python train.py --encoder_arch="vit" --model="masked image model" --dataset="regions of photos with short descriptions (Visual Genome)" --train_examples=101725 --image_size=32 --crop_scale_min=1 --horizontal_flip=true --translate=0.12 --method="mae" --mask_ratio=0.6 --loss="mse" --encoder_norm="layernorm" --encoder_norm_position="pre" --encoder_activation="gelu" --encoder_mlp_ratio=4 --encoder_head_dim=16 --encoder_fused_qkv=true --encoder_bias="all" --encoder_qk_norm=false --encoder_layer_scale_init=0.1 --encoder_parallel_block=false --encoder_inner_norm=false --encoder_moe="top_k" --encoder_num_experts=16 --encoder_moe_every=2 --encoder_expert_mlp_ratio=1 --encoder_experts_per_token=2 --encoder_shared_expert=false --encoder_patch_size=[2, 2] --encoder_layers=8 --encoder_width=192 --encoder_positions="rope" --decoder_width=192 --norm_pix_loss=false --decoder_layers=6 --residual_init="zero_last" --optimizer="muon" --muon_scale="original" --lr=0.011 --momentum=0.9 --nesterov=false --orthogonalizer="newton_schulz_5" --adamw_lr_other_params=0.0011 --grad_clip=5.0 --ema_decay=0.999 --steps=7400 --batch_size=96 --epochs=7.0 --lr_schedule="cosine" --final_lr_fraction=0.1 --warmup_steps=370 --weight_decay=0.05 --adamw_weight_decay_other_params=0.05
Rows from block 5 of the encoder, named by matrix and row number. Rows with one number belong to one attention dimension. Each number is 128 + 32 x the weight over its row's rms, rounded and kept within 0 to 255. All counts start at 0. Numbers have three digits each. After the name is the row's rms in percent of the matrix's.
# v: attention query, key and value (stacked) (encoder.blocks.5.attn.qkv.weight, 576x192, the v third), inputs 0-95
# proj: attention output (encoder.blocks.5.attn.proj.weight, 192x192, transposed), outputs 0-95
v.41 103:105193111172152094133136122101139048079123043133146142130105151099143104158062157100134170100130127098141182155067165098149081187160164158111091153060109102100082125154115211160114107132102122091119094128187112054110113154142124117174121173138168137105170108110129150141146108094175159128
v.42 116:098121182166143115159125135138122132105110083183091121089145100115100138148130124157084088100137129155103115127150108054115110150157154123175159125081123118166096170143115146141111121101161120079112187139166112141156105155113091097138136141142140122091109119109213165085157084095136103121
v.43 105:098137151090086098192137132147157081020108210137118148159119171081160127171119139133172113135096121110114107156125161192127054096117159178184102153080049147125161101158141114174139122115125147068102158139150147110133202122185128124165105075160132117102139149179100152120138133141157120128
v.44 118:070085115104122099144132108107142148161111164113113099083151080114145111072118142132155152142103183221093189116102173187135116068112182126152121161090009129068080093217129105145166153127105108103115163164151146121115144105153110146126115119116145146087147122118142128112148151178165076114
v.45 105:145097106162131126162183149155100162045122198084117134114101128119109122166085123074143142150141117080131136099134230098105166096158191112058151131097105144188123124114124113106166131139080053105130182112111099129129107113137122107151073157120122107127164126125143118123118142101093127172
v.46 130:119144108100143144162122185150125126137087067103153110129139076105089126130058123137071113080135163085124092116067105094116105099054185163138130160106125159079177130133096155073141124150126136072113097103081171096161166148082128110178115099135110080126125131135105103159117146124163108101
v.47 098:113121142156108089096116164107150138159134173158141117103144131102159094079106156091078099110184101154169143083120137128141170192121047140101162130093134144193107156124119145082192100164050081104079147097109132185130156122133141154118156077131124149147113096118089108167101127147074105130
v.48 046:143105137147117110129090201123136158156138129199109137166117091151067135074082133139208151130109046121129066071149161101163156163065147087124154143160156095174173093156107195097207143130144066156131109105070117171164164127138042074142159106131123157073101162114106092150036141146120111123
v.49 078:191181133159103157173109131125123178099136119136112117165149140150109113169167112159132133150106137097129172156132107144130118063147166162147137134148185124072097095130080140158212073125192157079119128145078119145090103146159127128147144172135122143151089148199140083162086140141082209116
v.50 057:159247102113112131225139136069139094137115183145132181104160129158139069166113102108189155155105124170128154135066105101132130171120112178116149156104112136151123165153120175161149131170147132153101146106178104150142137095140121129105092138041105175100131089149168179084129143100151096154
v.51 054:068107144141137162166115077118136184115156116129118043075085112160128118105083166116123130113078174115078107094123117176129169142158170060134103140159107139071218128171163143051160130127145146173204100144163101104121141136151078145128125131067156185120109127170129134112116101106104142140
v.52 050:210142192079170073086131093111113115111118097110118136137147161157161137141146138092167150095110131088144096106096112132147147226143125173105144112141106144120099118085166077157105082082113105111109140152135117135126111169173117131145092113137110144116128112133108187102105221138103167133
v.53 056:124147073170097153192128136150140109174129166190172122134092155167099112160074165106136118161123091142108153124106115116147168138062084068118146140093119134181138096205089163079103137117131030212185121069114098137131157175162127125122126161102124142086131101157157122122115077134130089146
v.54 066:103134151128141138089107069124116121117140080084147083163182144141178130123147128135106106169127106100130173150151090181098138123175166135124112117113192191025092107164131051099036113131128164106099106155122123116087112130221144138139138136183140090131108130181174153112168099114100169132
v.55 060:204155128167114112170152141130132173114080174165124191159135168154122145152133132119096145111113089135087165132052148095151132147101114139166135092106152123110041160100142124206061118066178106130103093148092151133168073168101157127102108133149128124184161138149155159115114132128201093079
v.56 049:117055165125187115142110170123110140180151165072140116120136103111097147053141141173169120077127160177162089135162109094085199160104195078173164144150147121140200092170140154069154135128189205117180108059109165137137100156091100099123166163096113154103107141159122093083098126093076119107
v.57 070:090044123098135176085123165154119062170141086135158071134100128121120157089110131157007132131137144107132094102133142144129168156145168062117110126125120134112167103106138104115041153154109143166151124138161155091119158141174119115126124123157160105123128138095163126152121130140145085119
v.58 070:141160106099140168115133137165107118171149073204104148181104099161147146105107093064083131145101111054124145102117131136125110110156126150168160139111124117147118172049143115133169091131152077125110146161160219136159132097115130146127121134141116145098124136146147140140161234148125116087
v.59 051:168077202110190076025173158132092116106106185124132167124118158130090147138166106110170163091155070175169116095162103065148103224101149125132174086134174118192102150080141195121099101123108168095104102079065189130134093095085124146100177153171151124135148153094156112100182177165098084092
v.60 056:149188227102107196143115110134113102138067186099112147075128155107129112203180103135113117163157123144154117119131100090105083148127121148191142172134108129170170151148105132172135134140101096130085092142198112120104106171103136101111076106048119171165177108115151146094156155172188143123
v.61 068:112093107154129101127166077101118139165161095140118171139170117156143109122105125103189115124105151137088157133108127085082122076135134092124135077131137101075068166158158155103098120079127109129083126115094112134163116186101129140118174127158167167144109161146180146109133087115129150144
v.62 060:089102081173076147161106206127148153113119154150159072150082103149065134130104152211075146145098097157105139126110182088143175133090155098119118138126172106134132118162088211113176142135164110132156121139087105186125101151152139108152128171116127115145129138154146075165061045134145113136
v.63 055:130130047095116160135116141133158165132153172181154082109084145111110152119126179101129153073097132096112144152069133165196113178114091089100092123117092174153153090143090121150176107171085118135192128094139137082102149128106059151132106101099135103111140114135137099180108087156134103163
v.64 060:133067149115185097108152133136120116153134082123116087130127145136174147122068142133124122079076142156130076068183158106130119174139074085115118080097114077096066139101154072099097147069196114120165153130134104147095120164150126097130153163163116125074102121071102155171109150172126133157
v.65 045:101140121075179164097112072131111112061147148090138118121156087116179131121144094148140109111146168154136162181176146078135103076138073169114125121078080114153084138132088111163121078125085182134133153130132139108136120026109122131145111126144138110133129103134138075087142123196090125156
v.66 055:198171081103113041107141190175117129155133098187128170182082119172124153126088139127146162057068061105147099094130145177159165214126102146112152117146165105123143111133150128149149138084176083144143130123083169123168111111116100141103099130173107128095132131148103119167107172119114077118
v.67 068:234223166132087184156100141185124142129105083181113124123044139175108115157144146153067164090132159100139053127056119154131095113102127137153137142134171131133180145145141127112209096089176095096114145138149132149128134142078175124147094171108095148088126102115111122146100206130127181105
v.68 061:093146113061150120140133139101125050141118157088148137076165146104127132147120120154104121121152127219167101141131121084150157147158128109117145137105061161147098108125107159103037130177124189151083131110135130139106148097201156121121150131118119102110117104121174114090129137095082061125
v.69 066:123074112184147173140124167077129110095134163132150083116169145089113148071157115181086124150155135173123189130153130107126156073054178111131129133122194131150138103135120142137067130157157164134146092106126171134143119058142200108119151199146158088141130119171106105098143088072132104094
v.70 072:106064172143141137120164155104133062205110108073139150162189150106108118138144091138106091180159132189167127130193109135077146122132145080138126154156171115126096110072152151090038155171136195147094118130085157135118114115161157117115154140133130090124122122135146147089184144057117098097
v.71 085:140104128115148219154093115062131105170150104149148066150168122128168100107132161164083127166110136115123158109174127138089157040116110106111115128117114142104136099187121041116095092151160187183167130121181132082087197103202137097126156151150146125116087118130121130140077116103094145137
v.72 052:093067149174182060141158118102152114126099187064140131147202109113115139125100104162134105158127155205118106103146147045115118127101132113117145107094138093155048150086135201118030165098176170105132116114064139194129115167139184111150171146157132110106133132119147142119066092123144104113
v.73 054:096107018092137084136144157125124148162168110143135095100075110104110133085096123064134140061114203131123135157064146154115118140150154089137138092171147102166127159136162132130196141176168117112129130129148158101167141084025110152124127144055132167160152146112179127118180117112149062138
v.74 052:155160105178108149139112104148145169080161064151091162174127174115118109112172111108206136154106127107104181134153112136128117099082115177128106145126173055136084122155088147126237105060112061126122140131084045112157131097112114151152122136103143156191115169153100089142129132138136189144
v.75 064:121165191103119142118106167081144081139108156116105188156198137143132126096126099131159113172112079117151140056173135115113152178086160159128154170135172168118186122133130156124107165161150113156052109152119119160125113106185118084097109136100090135128126101146122155086131140070178110138
v.76 043:114132093168138132157117110102130187120144122153120116124103075154144120115085136161168133148113158158094164182064116159095151057127214149123143128128202110088101150157124163123180105128174179129129100135085153191169113082128128138146165104117114142096104120180165110093093142137105138103
v.77 053:105107100173099084148164127199114158098113172097121182137113150099113141154120100120168092144182177138155130183157170134089085086163137174134136125137177115162133160083129118176114159130107132080126130151105152158166083117029154154110098098139100094152162108109113128128213099163201107151
v.78 053:158204111085126110114086180107104137120106093147126138149149133081160124184161121143129133139145113134166083152123107150117114143115179171169139159144153117148107128138094096203178154177183104122089129137163138156132119077068138101119126182099092090111146105098059147142115161127165109149
v.79 059:183242167077105112140082137154127131174095085195105194154119104188142118156111138109118130112105140088161111099125144133108130153147150147111155158157156143094154134119150086163189126152209100128099145168124145164092122141110097120098083136128071143084109083136103130146102232162143142138
v.80 092:125102103175092133130138121111125129087084113163100106139167077129120125186128108139100122060084138129136195072062176112149143122179080116133119070115145138122109156168148098120163164109097156143100127166099098122124157091167091130147108167128140103135179114092181113119143065076130069173
v.81 113:121127110137137090155121193109115063118110143099155086137189162200114138090072084111173138105118120150106087155085144131124161165135108099145131120139184089116147142155117115066147134136146105171136170110100106163163139031156148137145162134098129105145152159090181117157150158148103089142
v.82 126:104129097108130136164116028135109180156126132126134116161087134109119161123173131108085142064119159187112088071101186244100074105103132122050127083135136098115162096114100146116069129130170156162195077177130119147133135147178085109139139108085102140109148127125109176114115107092152177136
v.83 100:179197111184079174114154184113136112169150181113126177167117137118153132091093100146052177107142088156125129146164123106134072152140124132157125169134154179116089114164142185101135146145155126123122094117155080066096123066184099149108128171175122135139112120115140117119128082160126122123
v.84 098:096062132065138179153150135131153135088160207175134113136122084142128139062123129171139143108125155140116097156193149125132118095091138093097115123092159122124146144146131121156067127089163157128122187141083129151109130136056153129136166175199138166070123152108153134075094171180119181146
v.85 098:110108035120189204144097126114148123103168159133167100033140145162154135166070161102110163108146133150118118138186125125121156098114166135121077102129113174135092132104138068124065152179109099116142119136072138147148097181087212146122118054202128149110106152080175141178142089139112106124
v.86 099:095119108185184138107102138125129126108133152117145114037166140107104121147135148142123095193134131094145197167119089144153126073115171137060137110116098149112107116129123097157132093193115166134126133117092196158095108197077175102134121096148127103097093130125166155138144096132159174105
v.87 135:112081147117124076163161135148133149109161065085161138166115093067140147158067123151110113138151120142117150103158137014163088129127098170135093082082101146113075116133137179130115168124123170134123167113164104133089109172138029134138126157072122142151134129146156092104156134102104128130
v.88 104:068052125147166061106138134159109144216138167141133119193144082111155140045132133142122112085135179124125149097119115128077146152106126120110144165135131155122145109139127095106236120126160134148155121094132139147151103119158127096147096094097125174128116153137140135149109070091097119142
v.89 094:180175077215125165102147161159159145015133128120135118131118107082168133176091132118110143114125129157125118096107134101123130120145181133104097114136140150163125139137109143158115117121082118115059150123136085148147094147149084149118120130133165141106138167160175127055157101085138139159
v.90 117:165129120099141082152158084196109137139149158088120052208158129125095144113149114115096083105133130149125133157102131072133157163093142111166125115174084083148176165139118176159063125164153147139157132135113149177127091120112100157164129119059142166058152122131177107172157116158051103165
v.91 116:137026116176093141139132125130149128106125051136125145190076150158157117136180118125129131101125135144151134132076141099103138136139124156084128111129121115062126143103129147188161112122158109132099150094174089127120141099139131142104108131148139103155128103165100123093128083117170122130
v.92 089:094093158169180125062144148159165135123151060121163095189150075124149117130089123168094114131079164135113229098121171136154132127165194117148113115148150121140076145140096142178169150119164105146172144057124089128117157106107090175090102157159133163127100141154175069102155111134123128117
v.93 099:141106140138128167108121183153124152126153136063140085157103073080098148161143086088086153143131126112125127155092131124133097167096145128098119122133126155064048126157154159172194139106077137138130184139079103118139141104102157126142157110148124116128160186111156152159092066141129091068
v.94 103:138153113090090151111140105141117067160127125132118136149142126165119101178117105113139139129083118166109113080152114124131133087187036121151111077104162101160109151086094094072071141132194128146126111155131105134124128116128089142152105107125129142147112174091183150080192176084106145122
v.95 096:160117076123168137145103116060107062131093177151165147121178150135130119116211103107129163072072106222148127150124117135140165169111183111185117091148157158146112123140155122070123104180104123136088104139050184148152113092134106115109149101137133113109182110128156132092140133099089120141
v.96 120:092103159144114049141168197106102049176106207151139114169190163142161123054109126129110115137144080127095084135139141149128118144075133103122129133069064147146122142173120134126143132136056102119074154113156123141168135162127134108160146109126134144121164156155066108126131120121086140118
v.97 116:183150101128074217075116150109130116078148114109125144125154149187142143095189135084173103120096105177132129176132062113124124095152160115127187054130143101141129167115136166153145125117117107180129068151087100171176140153168148140139095118142114156146120155126120126132105119119094088094
v.98 121:154099152172150148127079037160139170092146053156132060140103135099123137138084121166126139068129167099121114147076134055103174139131118132177154117118178157128110161120107174161163125090165087140164087108148084117132191137143172087110081142105093152095101098120148140149121153118143129159
v.99 109:125117126164075041191079135177145142098189138099077121094131174124161130192158125094091166156151056192123169127128176058084113155153123139188145172132175171107119121138163027138192109177079142138090162139130148158130114093154127129104114112133109117161124126197125168088114120079127111105
v.100 138:109131106135100167134151189094097160081162133145114084169143122131195146142089201125093114144095104154124147177100149119140103165130153083118133079074105167060112168094135077167112115159103140107107072177137124131120116157165112173108159078129134148127140122137117179134086114111134086111
v.101 098:065104150093117054131165090119128170113124130116148115123180172119112145140114102136158163116116125120118139104081131104160106094086100092150113147132097098087135139105107106188155178114115102178183099093169084120107100105122103124116100092100137200160147112135129108127175176085151110160
v.102 116:106116107220165090149136156100108037084116166139158101173176158132126138159130150133170133136117116148151081101101154114133092140063205162117112178091173147095141136129111160116199139205125106133106091079109158155107164131139110140149121065093145179128116119097075134108145091119182174131
v.103 123:108180098109113219081142118141127134159159084097151139177133181166098150148152091107126056078144213094117138156032084146141090107100136120033104142114139080183118082092165144122148090118124181169116122143134099058166173125117125160179131157093149087110151123097128029102084133112128090100
v.104 124:067171143156108108120128159104154172118168219166137098197160099165114134080142155113164179137124152080144139128107155190091139161074122090112161164115100075155112139120087107176168133145098102125157147152167157102134146114132091147129144097132118154156130130115090104150079133157113102134
v.105 109:147104135145061089100076151140125105135111132166115056062176171143142133153214118118178113140133090102160112128056077123124156078132145174148133068162151065159072136116175105127122147206152138091128094129111141108127150080172148131137136148104100105101128115118133165127167138135139142071
v.106 122:173201115185089080079133154114122134166143162123155108143091156104133112162138121146136149147157107097145196135132160129137107157129170125152121159157067114088130147159138134102133128147086203118121134116082092095161110161199154139135138130159140123082137132098114134160126104173068094155
proj.41 116:200123196132183133170075112170104143183101140128097070101152075114137172113129123132107080111155132101142097092131082146110104102081142094121132121173116162167188131116153071152163132093155095212155192147090125200104105199139112122123131116125118102160112120084153161121138142162088060058
proj.42 119:139089108076103162117125097138154090071144160052114073146139165183140123166170160160162149162087127109096183142099109225125143139129111097116133126140063115138151098138143169083090141156103117139174182128055160124122115154167174101130126141089113118102159095138052141127128137201155131140
proj.43 110:203117104187182147083133143072116145204166097151156096104176119149127061140121164097119156193164125140112111133141150097128172133124104132078116163176170093096097146128162104118108097160152082128137120117114134058166082144132161106102127150127121124118099099142154127103143178155168100122
proj.44 100:221152124198125186134126135133105120128143135112149163174129169131130107159142092111131167161143127051113020123169100109132117154118099141115132080155138126180140105093126151129118131080145116149054076102154113092157153113051141167096128080142176149087113130163123140121137134136130150138
proj.45 097:091129144093157165130147133124145129181133158126094161177168132150118123113108152136192093145104124190139116135137089215113101124105059126122141058193114142064062067174123163172153087113121180150097128159157112074087098159158080135063133103178122137137149122154084164142148176127110134132
proj.46 121:126151240151134053081072066136112155119125120174118136089136152122125103157179122052119104151150106154141181143098147119147176156196078075140120109154198143115198104150137111144137143141155132161123143127178095122088149126165120137073127191089084164083112104137155135139161114151137150121
proj.47 107:136105078143171130138135115100150086086171144136192190165146093126142134167144146074140124155116167120139085097140149126164135158145166143069129176185133119123072109103132136140122086098137230154188140082149116035128107154136094104143130134120151093103135081150157193135064143116065147140
proj.48 048:069121109098144136114141092116115083152111136056126113068134140135173143188187119083128148126130201166132177105087070145100133101147099131128090079125077146135133087113147095159107116089098183082082115138184095106040115165125201190101131158186053089183166175078138167141201099133157133132
proj.49 062:090091133095119087045149101104120091171125157124042138097135162120135177101081117127119062122144118080161098139147133118112123182127071114127112142137114081186115174094162142070056160157079041130129154122194132126163140117159161110130130062136152135129156161060060191095096129117135128159
proj.50 051:109064176126151170035168100140146150082140091077144088144104115152106177131138125154115155093125125105145099133183189154187093151172147095160136104160151102049135065106133104131122139144107124111143130173100134142163149173129147107095125116158120100144143133164114095125113085167131122139
proj.51 040:182093161075135093114130189121149037155139136145121228199184152150158194140128120155102102127137087130163150165142127110076121095123100157109149180123151101223085132097131136175080129167129110129088187085098126133178132136119203112118133101171160092101160108089103146092134152173122136108
proj.52 044:075112060174102151178148169165132095149140132104120153159102085130080077118133112183063115187112098192120149164156166120094112085096139125132115163075120117178135150203073141081148137145123165146131122120105163112176123106108115120110131167118210114130088134142105113165113073098144092143
proj.53 047:146115193132147110069166087103133156113106116131156101131123105120166155148182110135132170112116196144158079105134139115160126124162154152135117097150138151053173127061159103193106120142132201065080104156122157128067145096086144192099118106132061107139155147103112117108175170166142119100
proj.54 053:130152130079142101194138190180090140112119176180094159113117132061102104133081173125133095115182119117160108141130135064129123099114128165120127170121099052193120198132117171101171076139122105172184179082117137165217157085100125095191126095102165170115119134113119135133040116134148136126
proj.55 050:123119125153166142095157185113102120158150123084167098109119091102111110168120120110179174172151191130109110099165109123109099085122151128107117142135151129153194144121131104108145147110089184096130085149118165118044190086151107134109132124122094110097085120097117104172136196137105135134
proj.56 039:129138132160099146143063096100179111096108108194118174153127139202145107102143110114081106174116096151078147102086144164064057106161059172103114088121050125152048118097092107168141136128066070108084152158111101122098148126134147223126136092135155078147133144099151142163199128101158126154
proj.57 060:162141089142098091222066121122120195106111169181120195105179115092109150119196134098182187169128117185136179130092113156101119118045131139119135083101107221194103144149122138139206151095119136122115117160097122131082120138125109169084134152113122160083121114101135128130158123127122088119
proj.58 063:126075105133161127120126129111129096160152133053109198126135126174101080135190119179136153152087148189140120158151121180130107141042157111135116080143156092095127062174112091154159142137081208104135115145094109075056154202158104168055124148144128139109136129109122119147162104084146088211
proj.59 047:092143074141095147225115113127149171156166128066134125123127097138152114123091092102121090149114160162075110118111153168077115065152089110128107111141079157134128123172093045111134120119121107171133084162174104115062165190199121174151132146156048115147097144135110125182151140110180144154
proj.60 047:163098092156159099149138091099176118110138081128158140124129079191162126032068120122137158090100117110147173180134193181124181168146107061061137139118174098160081130088148081119136157147169130066170168127109172133120151118141142114087133137185167103102106101144121086113096083114078120133
proj.61 067:124173157125178161056180129113159120091138152099102060134090134131134137185063084166084087134119142077102087105169079126123115133174108194146131186129187093123162139094114107151161130143162181108155112140185147107110094049135153119174133092125105104158165110124070129143128169133095126107
proj.62 057:159108163138127076104144063109126161140109165157124139108172161087188159154137111040208141116149165099133127093107071160113124118112088111126125100158103201140144101084181087126066121110101115144082096137155125089038132128103145152111131078154067098119143142059102153099152183144117140110
proj.63 042:126097142161067081122095100162072124152108113160137099136143123112132159127170099108148129191168140199140095072133162095132158110085169152107117127136120178115158139135169171104086164070103152116060098153110080196078153168094155139099121193143167159125108129107075150116138164095115128114
proj.64 060:127182079110085159149101155137109110118122125107092156145136138081076164144167140120109124151192172093065125133062073103087103096131156195171127148090100167134188129158109194148138114126120118120075095118121141070173102070114100157135124101103124155178076107151159157123145148051080120089
proj.65 042:109139088135051051144143144169115155192125121118093113132109157138110058091092156088105075139142075056159059126121181154150102171124159103111129124113136126118133135145125145083125131165139069136156092132122093105105137179145127094138141150133179151131102126113107167114118149027096153123
proj.66 053:096068142148162212184073137114125098107142144078150133090161132087117133151235113116133165196168190193093160111095099086097092091108163143157093097120068234122132092172110140142130128085056162132091119146115109137112182174133107174111140150086102143143092130119156132174161151131142121130
proj.67 062:174065093167160116139147108092147139084140128087093165146207159087115198083151108174123175164089132159132182163143135174100133186120140086111136117143081182120099105133136118136102177159106124146131128124091144102188124149197070160073125109081153114153119114126115143108146050157102063190
proj.68 055:120113121152097102159092102147139225054131137139059125137118080143111134093137115117127106146141072075146110121114162167162096154111122124158136120133145169117112146150111102126206119146113045189191114157149090120161124146111095121154142154115083146111193161104124161111123113165151149142
proj.69 054:140140138100101095150139112146075177193114125188133187110092126107121131106110199063158142102146128089136095140105127159111107121160102126130121071182054105116110178050149152113175119128098074144130134136106078154088153183128106155107138085115115178100121176089193098117138132157152155135
proj.70 051:167168158132123152140089097113153177060128145193118149124081104177147131064101151151113123082098067073158133134099154130142110147129126166155150099131101128116108173112097076206187121147151036121188149116160103130143157129113139137155127116162116170093134129104165071132097126199139121132
proj.71 078:106123069109049084102150101172085131171089119156133150124122134079127154105139154139106099090134137072147090159085150125158095157140131168168129111103113095126137167064120224125192172139093086070084130108115120149137074138058137153111128119123158203115137133140143134106161107089093114127
proj.72 041:120193116125069155100147158131101175130140099157064120134088151151106101161112130101154125101164136049109099113116085170134122129161105147149130135112128126074173132106111067150165101159120097122127091155188088028061110050093103138146124107132044102152143145071150119143187179086102140105
proj.73 047:158132193158196199092108130105112114125120131153137186162130141183125113161179139164111159193093137138095137062177116143125192126085143177157089107093151128080139135081162133153095145081081205103105152105131138128120071147209110131101134112148187114133126094158089122162146186127120139119
proj.74 045:111119181126136101029176122105146076179110199094178059114089117143156152158076131143091065101121144062126098141142132086113127137190109109125129138146160108126156108129164126124015139151184148115116154131168197152092076145170173077098131081190167085129145106081064178113092117128105145117
proj.75 059:115061127084200156179167130152100134134158087098137108079109087181137119133144170110121141082132158159149149185105149143116097084165102105182105108118046030146058153121120101132169087144059186139150158088098118163107158196087165164133128121183115136110153160164167088117144104192140143140
proj.76 040:130151148105171096116153114134140122112131158119057161130137156139123121121123091107116117127152082101182114105196097149134119172143090124125130113188126106138139078091134090111109090146113065139187157152192086051148144166180155090115122132157145095172141176048121139105104046118172139159
proj.77 043:151169183104185164132114161093148116114163114162182135127104139187111051110150149122108187088084059119127129108143116121138173150095157077106137106121106157057126126147117116164115107113165114124179130091091149104079148084189087090154136118106156123148105081136154053147129186099082146077
proj.78 049:117099137133153192120115084138112131094112131123152161114097142123115129083159154090129172083144148110098172113106180122156134172141125135147103084120097139075135140132159186119118120108103101122135142121113154104166102175200111159095131072113145185184090113175204060149139068127070138128
proj.79 050:123040093126158177137162156119102083085181086022131120120160126143116142076151134196097154149123142154143156165127161142128106127120134146206108111073063107159107163156104174115108125131043144106132124042103149112212153160140125158127126126098150163164125149178137141100157095118104102162
proj.80 097:144195179132105139113135171112165168108137143110138136102166197106124139030150083137204124173124140100108104139147066139115130078132143122113115132128194066083122087131153174130118086137149149123129101165121093104165116121105129124140130039103124160090103143175105127095141151158160132137
proj.81 118:102168187073178155095096084112113162150159167117140058121157114100135127115152100139131077088087192159100134161191096163133158089129204147094138169149074116148132159093140184179116149102116121146147126135140163095131100233072132123130126066101128174186112156151102101119081119116151131169
proj.82 122:167083069100135197145135127139115104154131144096133153154117155148133124169135090149147102096100106067146153149151137126092174141147022115151127110147131122142121148112111045033227109134057174144118137099086089095137162060067106160114128136197117094081139107112121152137109118132139129130
proj.83 101:118100216137095042087103124122139100057185110158176110126146083131103094142105122129138098111176144107084127140094160133104207071121111116104124109092102108134166131026145132172101104134112097139120138116128161135164095162046195138162127130084165134094143127153088121136125180120103125122
proj.84 109:155168123178101057111108116106163104162109083088157133112085145138116098192058083129072117146120126181128182097100116174170084134142165125208124136115072130102054121072120129092157100156110156062181172082116176117122120115151092119120125094155182147146124093156134127120133140115080072119
proj.85 100:077129171068094096139089117175114077176083095127088114181169061126141099108154198182122147164119089115168202095160132078107154096116127139187129110129116151142151133188146145152184140162173150111185140103102113137109144192177030152113126147131171075168145103175115117075116157154053086115
proj.86 099:127109146116116145111101156134157091128099056160084129170146111146148109125135112165168136165151117157142133121098150082128092169191106133163119197118161137142176105208134076139185135141149072153124158118160165081120121173224065122100123128108096083211086161105128153123137165090150092135
proj.87 133:161194106105130120135147139122137181163149166155140179063138108141158099160128140098087174215084137124142173095134125193118138146150058111120111147155218101081114126147164137092067107178124104122122064156121098131111120102171209142133129111164128180094130115110129180151146151132058115127
proj.88 102:136168174117091134174165089158166149106150094135111165125123164119076165154138103114112100096084158155102099168085148124115076130077156100126111122154117102167109078090157181189042170092171128125118119118217091167107139165058102161137131181125119181166124109198107102103149192158170137150
proj.89 104:167096176063152127132137129078106086126139141157055132153202085135177154091175139163189074167124146014137144153131158146119136120130095147091136137135124149076118175174139126120126077154115120124105096118118137144126147086150142125154129063162114056103100090105132155110143048133123129074
proj.90 120:137151172126141132125135084159107141194125189103146097130136122153156134160048115166180097110048134120118123132091132230143108070214090123093128097178185150119116097113114093112114074076096154120108104093113162082131166088161146144118127102145110138202137159151071185094136172110158103145
proj.91 122:204241113110114158084158159133121168054141137094129122116173112109162127092099094148134131153173159093177150144167138131154030116128124102125102110105162127107106054160130162149123099085120156081117142156109071093188125104131152121120128105157138074102153134069123147119207125096133143161
proj.92 097:168191118104169130184177136129121115148169167109113069071151118112142134079164117112156079169164159094159095101101116144099136109118100153101158122087109074093116143109108084103121115124115111114098109140142182142120066142126135148108122104139099116149108078127071113137143101119157086176
proj.93 095:117162171142122091092151071093163146113062122112145154110177204136193080125133139151164034135094160102118121151165165154102172095143145071102164141134148089197122138083110093141132164159123084155098127171171149102182132106142162124129126105149091095118122066179127070063117137099169137153
proj.94 114:119113156121083143121119162129124152147122191144144106101130120102122145073153097143116184102129158096119165104148092124124154137083174190125127111143119152101170123150152137172107154107083107092159135137070169069136100143161107112088128201115121099076105130142072107151154111116160128125
proj.95 096:080073143156124134151058141155161160108117117153089048135177038096115134144076156131148121207151132177106175086118088134137078105084082116137111125078086134100097083100128145166150111141148163087156113132161121107105111207102131152126128102117091166114118115101105155156189150196138046101
proj.96 125:118119097131144179138173079104183100106159144115121109104063074110068118164090157123029100131130178091107174105027095128137106101112142124129106094078164127111026112055154121113167137220139195132097182150141154106114127159124180153106132129123128144136119156095181125142109136143160124129
proj.97 128:166141122090148121166103105174106134147192136121113135119116095166122136202008108135065055165144113090130148130163133139132135154096073101134122161130091126117080134128092062152149172195152142101118161110167119145100167122124140134119129119147153057138140146116167169151113108131186165111
proj.98 127:138174091153094074131103171137165058078096129159171130155133166165103121152135140102112133129233117090095097157202184122160089120072162121090128120155087108112206113125130117102060133184096160153149175137083075147158122120089063101117131117131159148135118138125104178094156157106088125144
proj.99 111:123029128125195193087055137105128156135155124143104163134174106121073140136108122123113132182139172120079126148108116178128145069057167113133157093168128166118113142089101231148129160067091130174160109140146126073110151114156083139145126111139167062084109147108092122105114149153164106146
proj.100 139:127172092087116186171118126137107093094129110118119175121112121120152132119134113096096117149117107054125099154197157103107171104127123158164151194130137148095115128153118199105118154177120088125137106146172076164108115184107103111112129199141105057138140151136124096115200098116131147165
proj.101 100:156152096120215150089073166125113100185117194195153121126098096113141159095149134141072071158135214145127121128122084132162088131138176093127128098173124109179122074095126094156169157198118092110078134144143205090142151115103177138154128105098137135113115180145183119137144121144092154093
proj.102 113:116241106181123159091132151117137146152111090167144125092127132112099150162138095142008133134175105149137137114076104162128159132159067146165120153130103140099069119055142144119135129149080160102166142125086102101089102192164145121109132135113123153131141153110164150133131059141082057166
proj.103 128:080099213126091114118103115121111170112114164173167134161120089151085132123190113158069125066112115127144158080160124122109128167073098103132122175142077079118140178161161139104106150184124074099113192125086169172127109207200135107142127165109194180101153107165166130141102099157072066090
proj.104 135:101132094127132215110089120122145080118106120081144153023069159099106105156159152148049072081204170142108138156199121091118146104079117153081131172118151124129085118130101151182126170125106180146168107128109085165084124144103182109108125164076124146093134147075169138140117086084093136118
proj.105 112:114068089115195104072165164118112100100156108143182143132170075116115129118070123136117105125119181096151132094160125177113113155120147126123134137060047176098220085113106119157189140107091116143147156145123137139175094129085138129171128090107146109105137124139152096106117119144149141163
proj.106 127:141056128120128199146105131144129126133189135126112173112112165106124129157091074145090148135134138190104072113105110100133130173097191138134109141094168191160121099075107195161159140101174158111100166142095107136135138129137066145092126085177114165186138117134147186094132136144086165121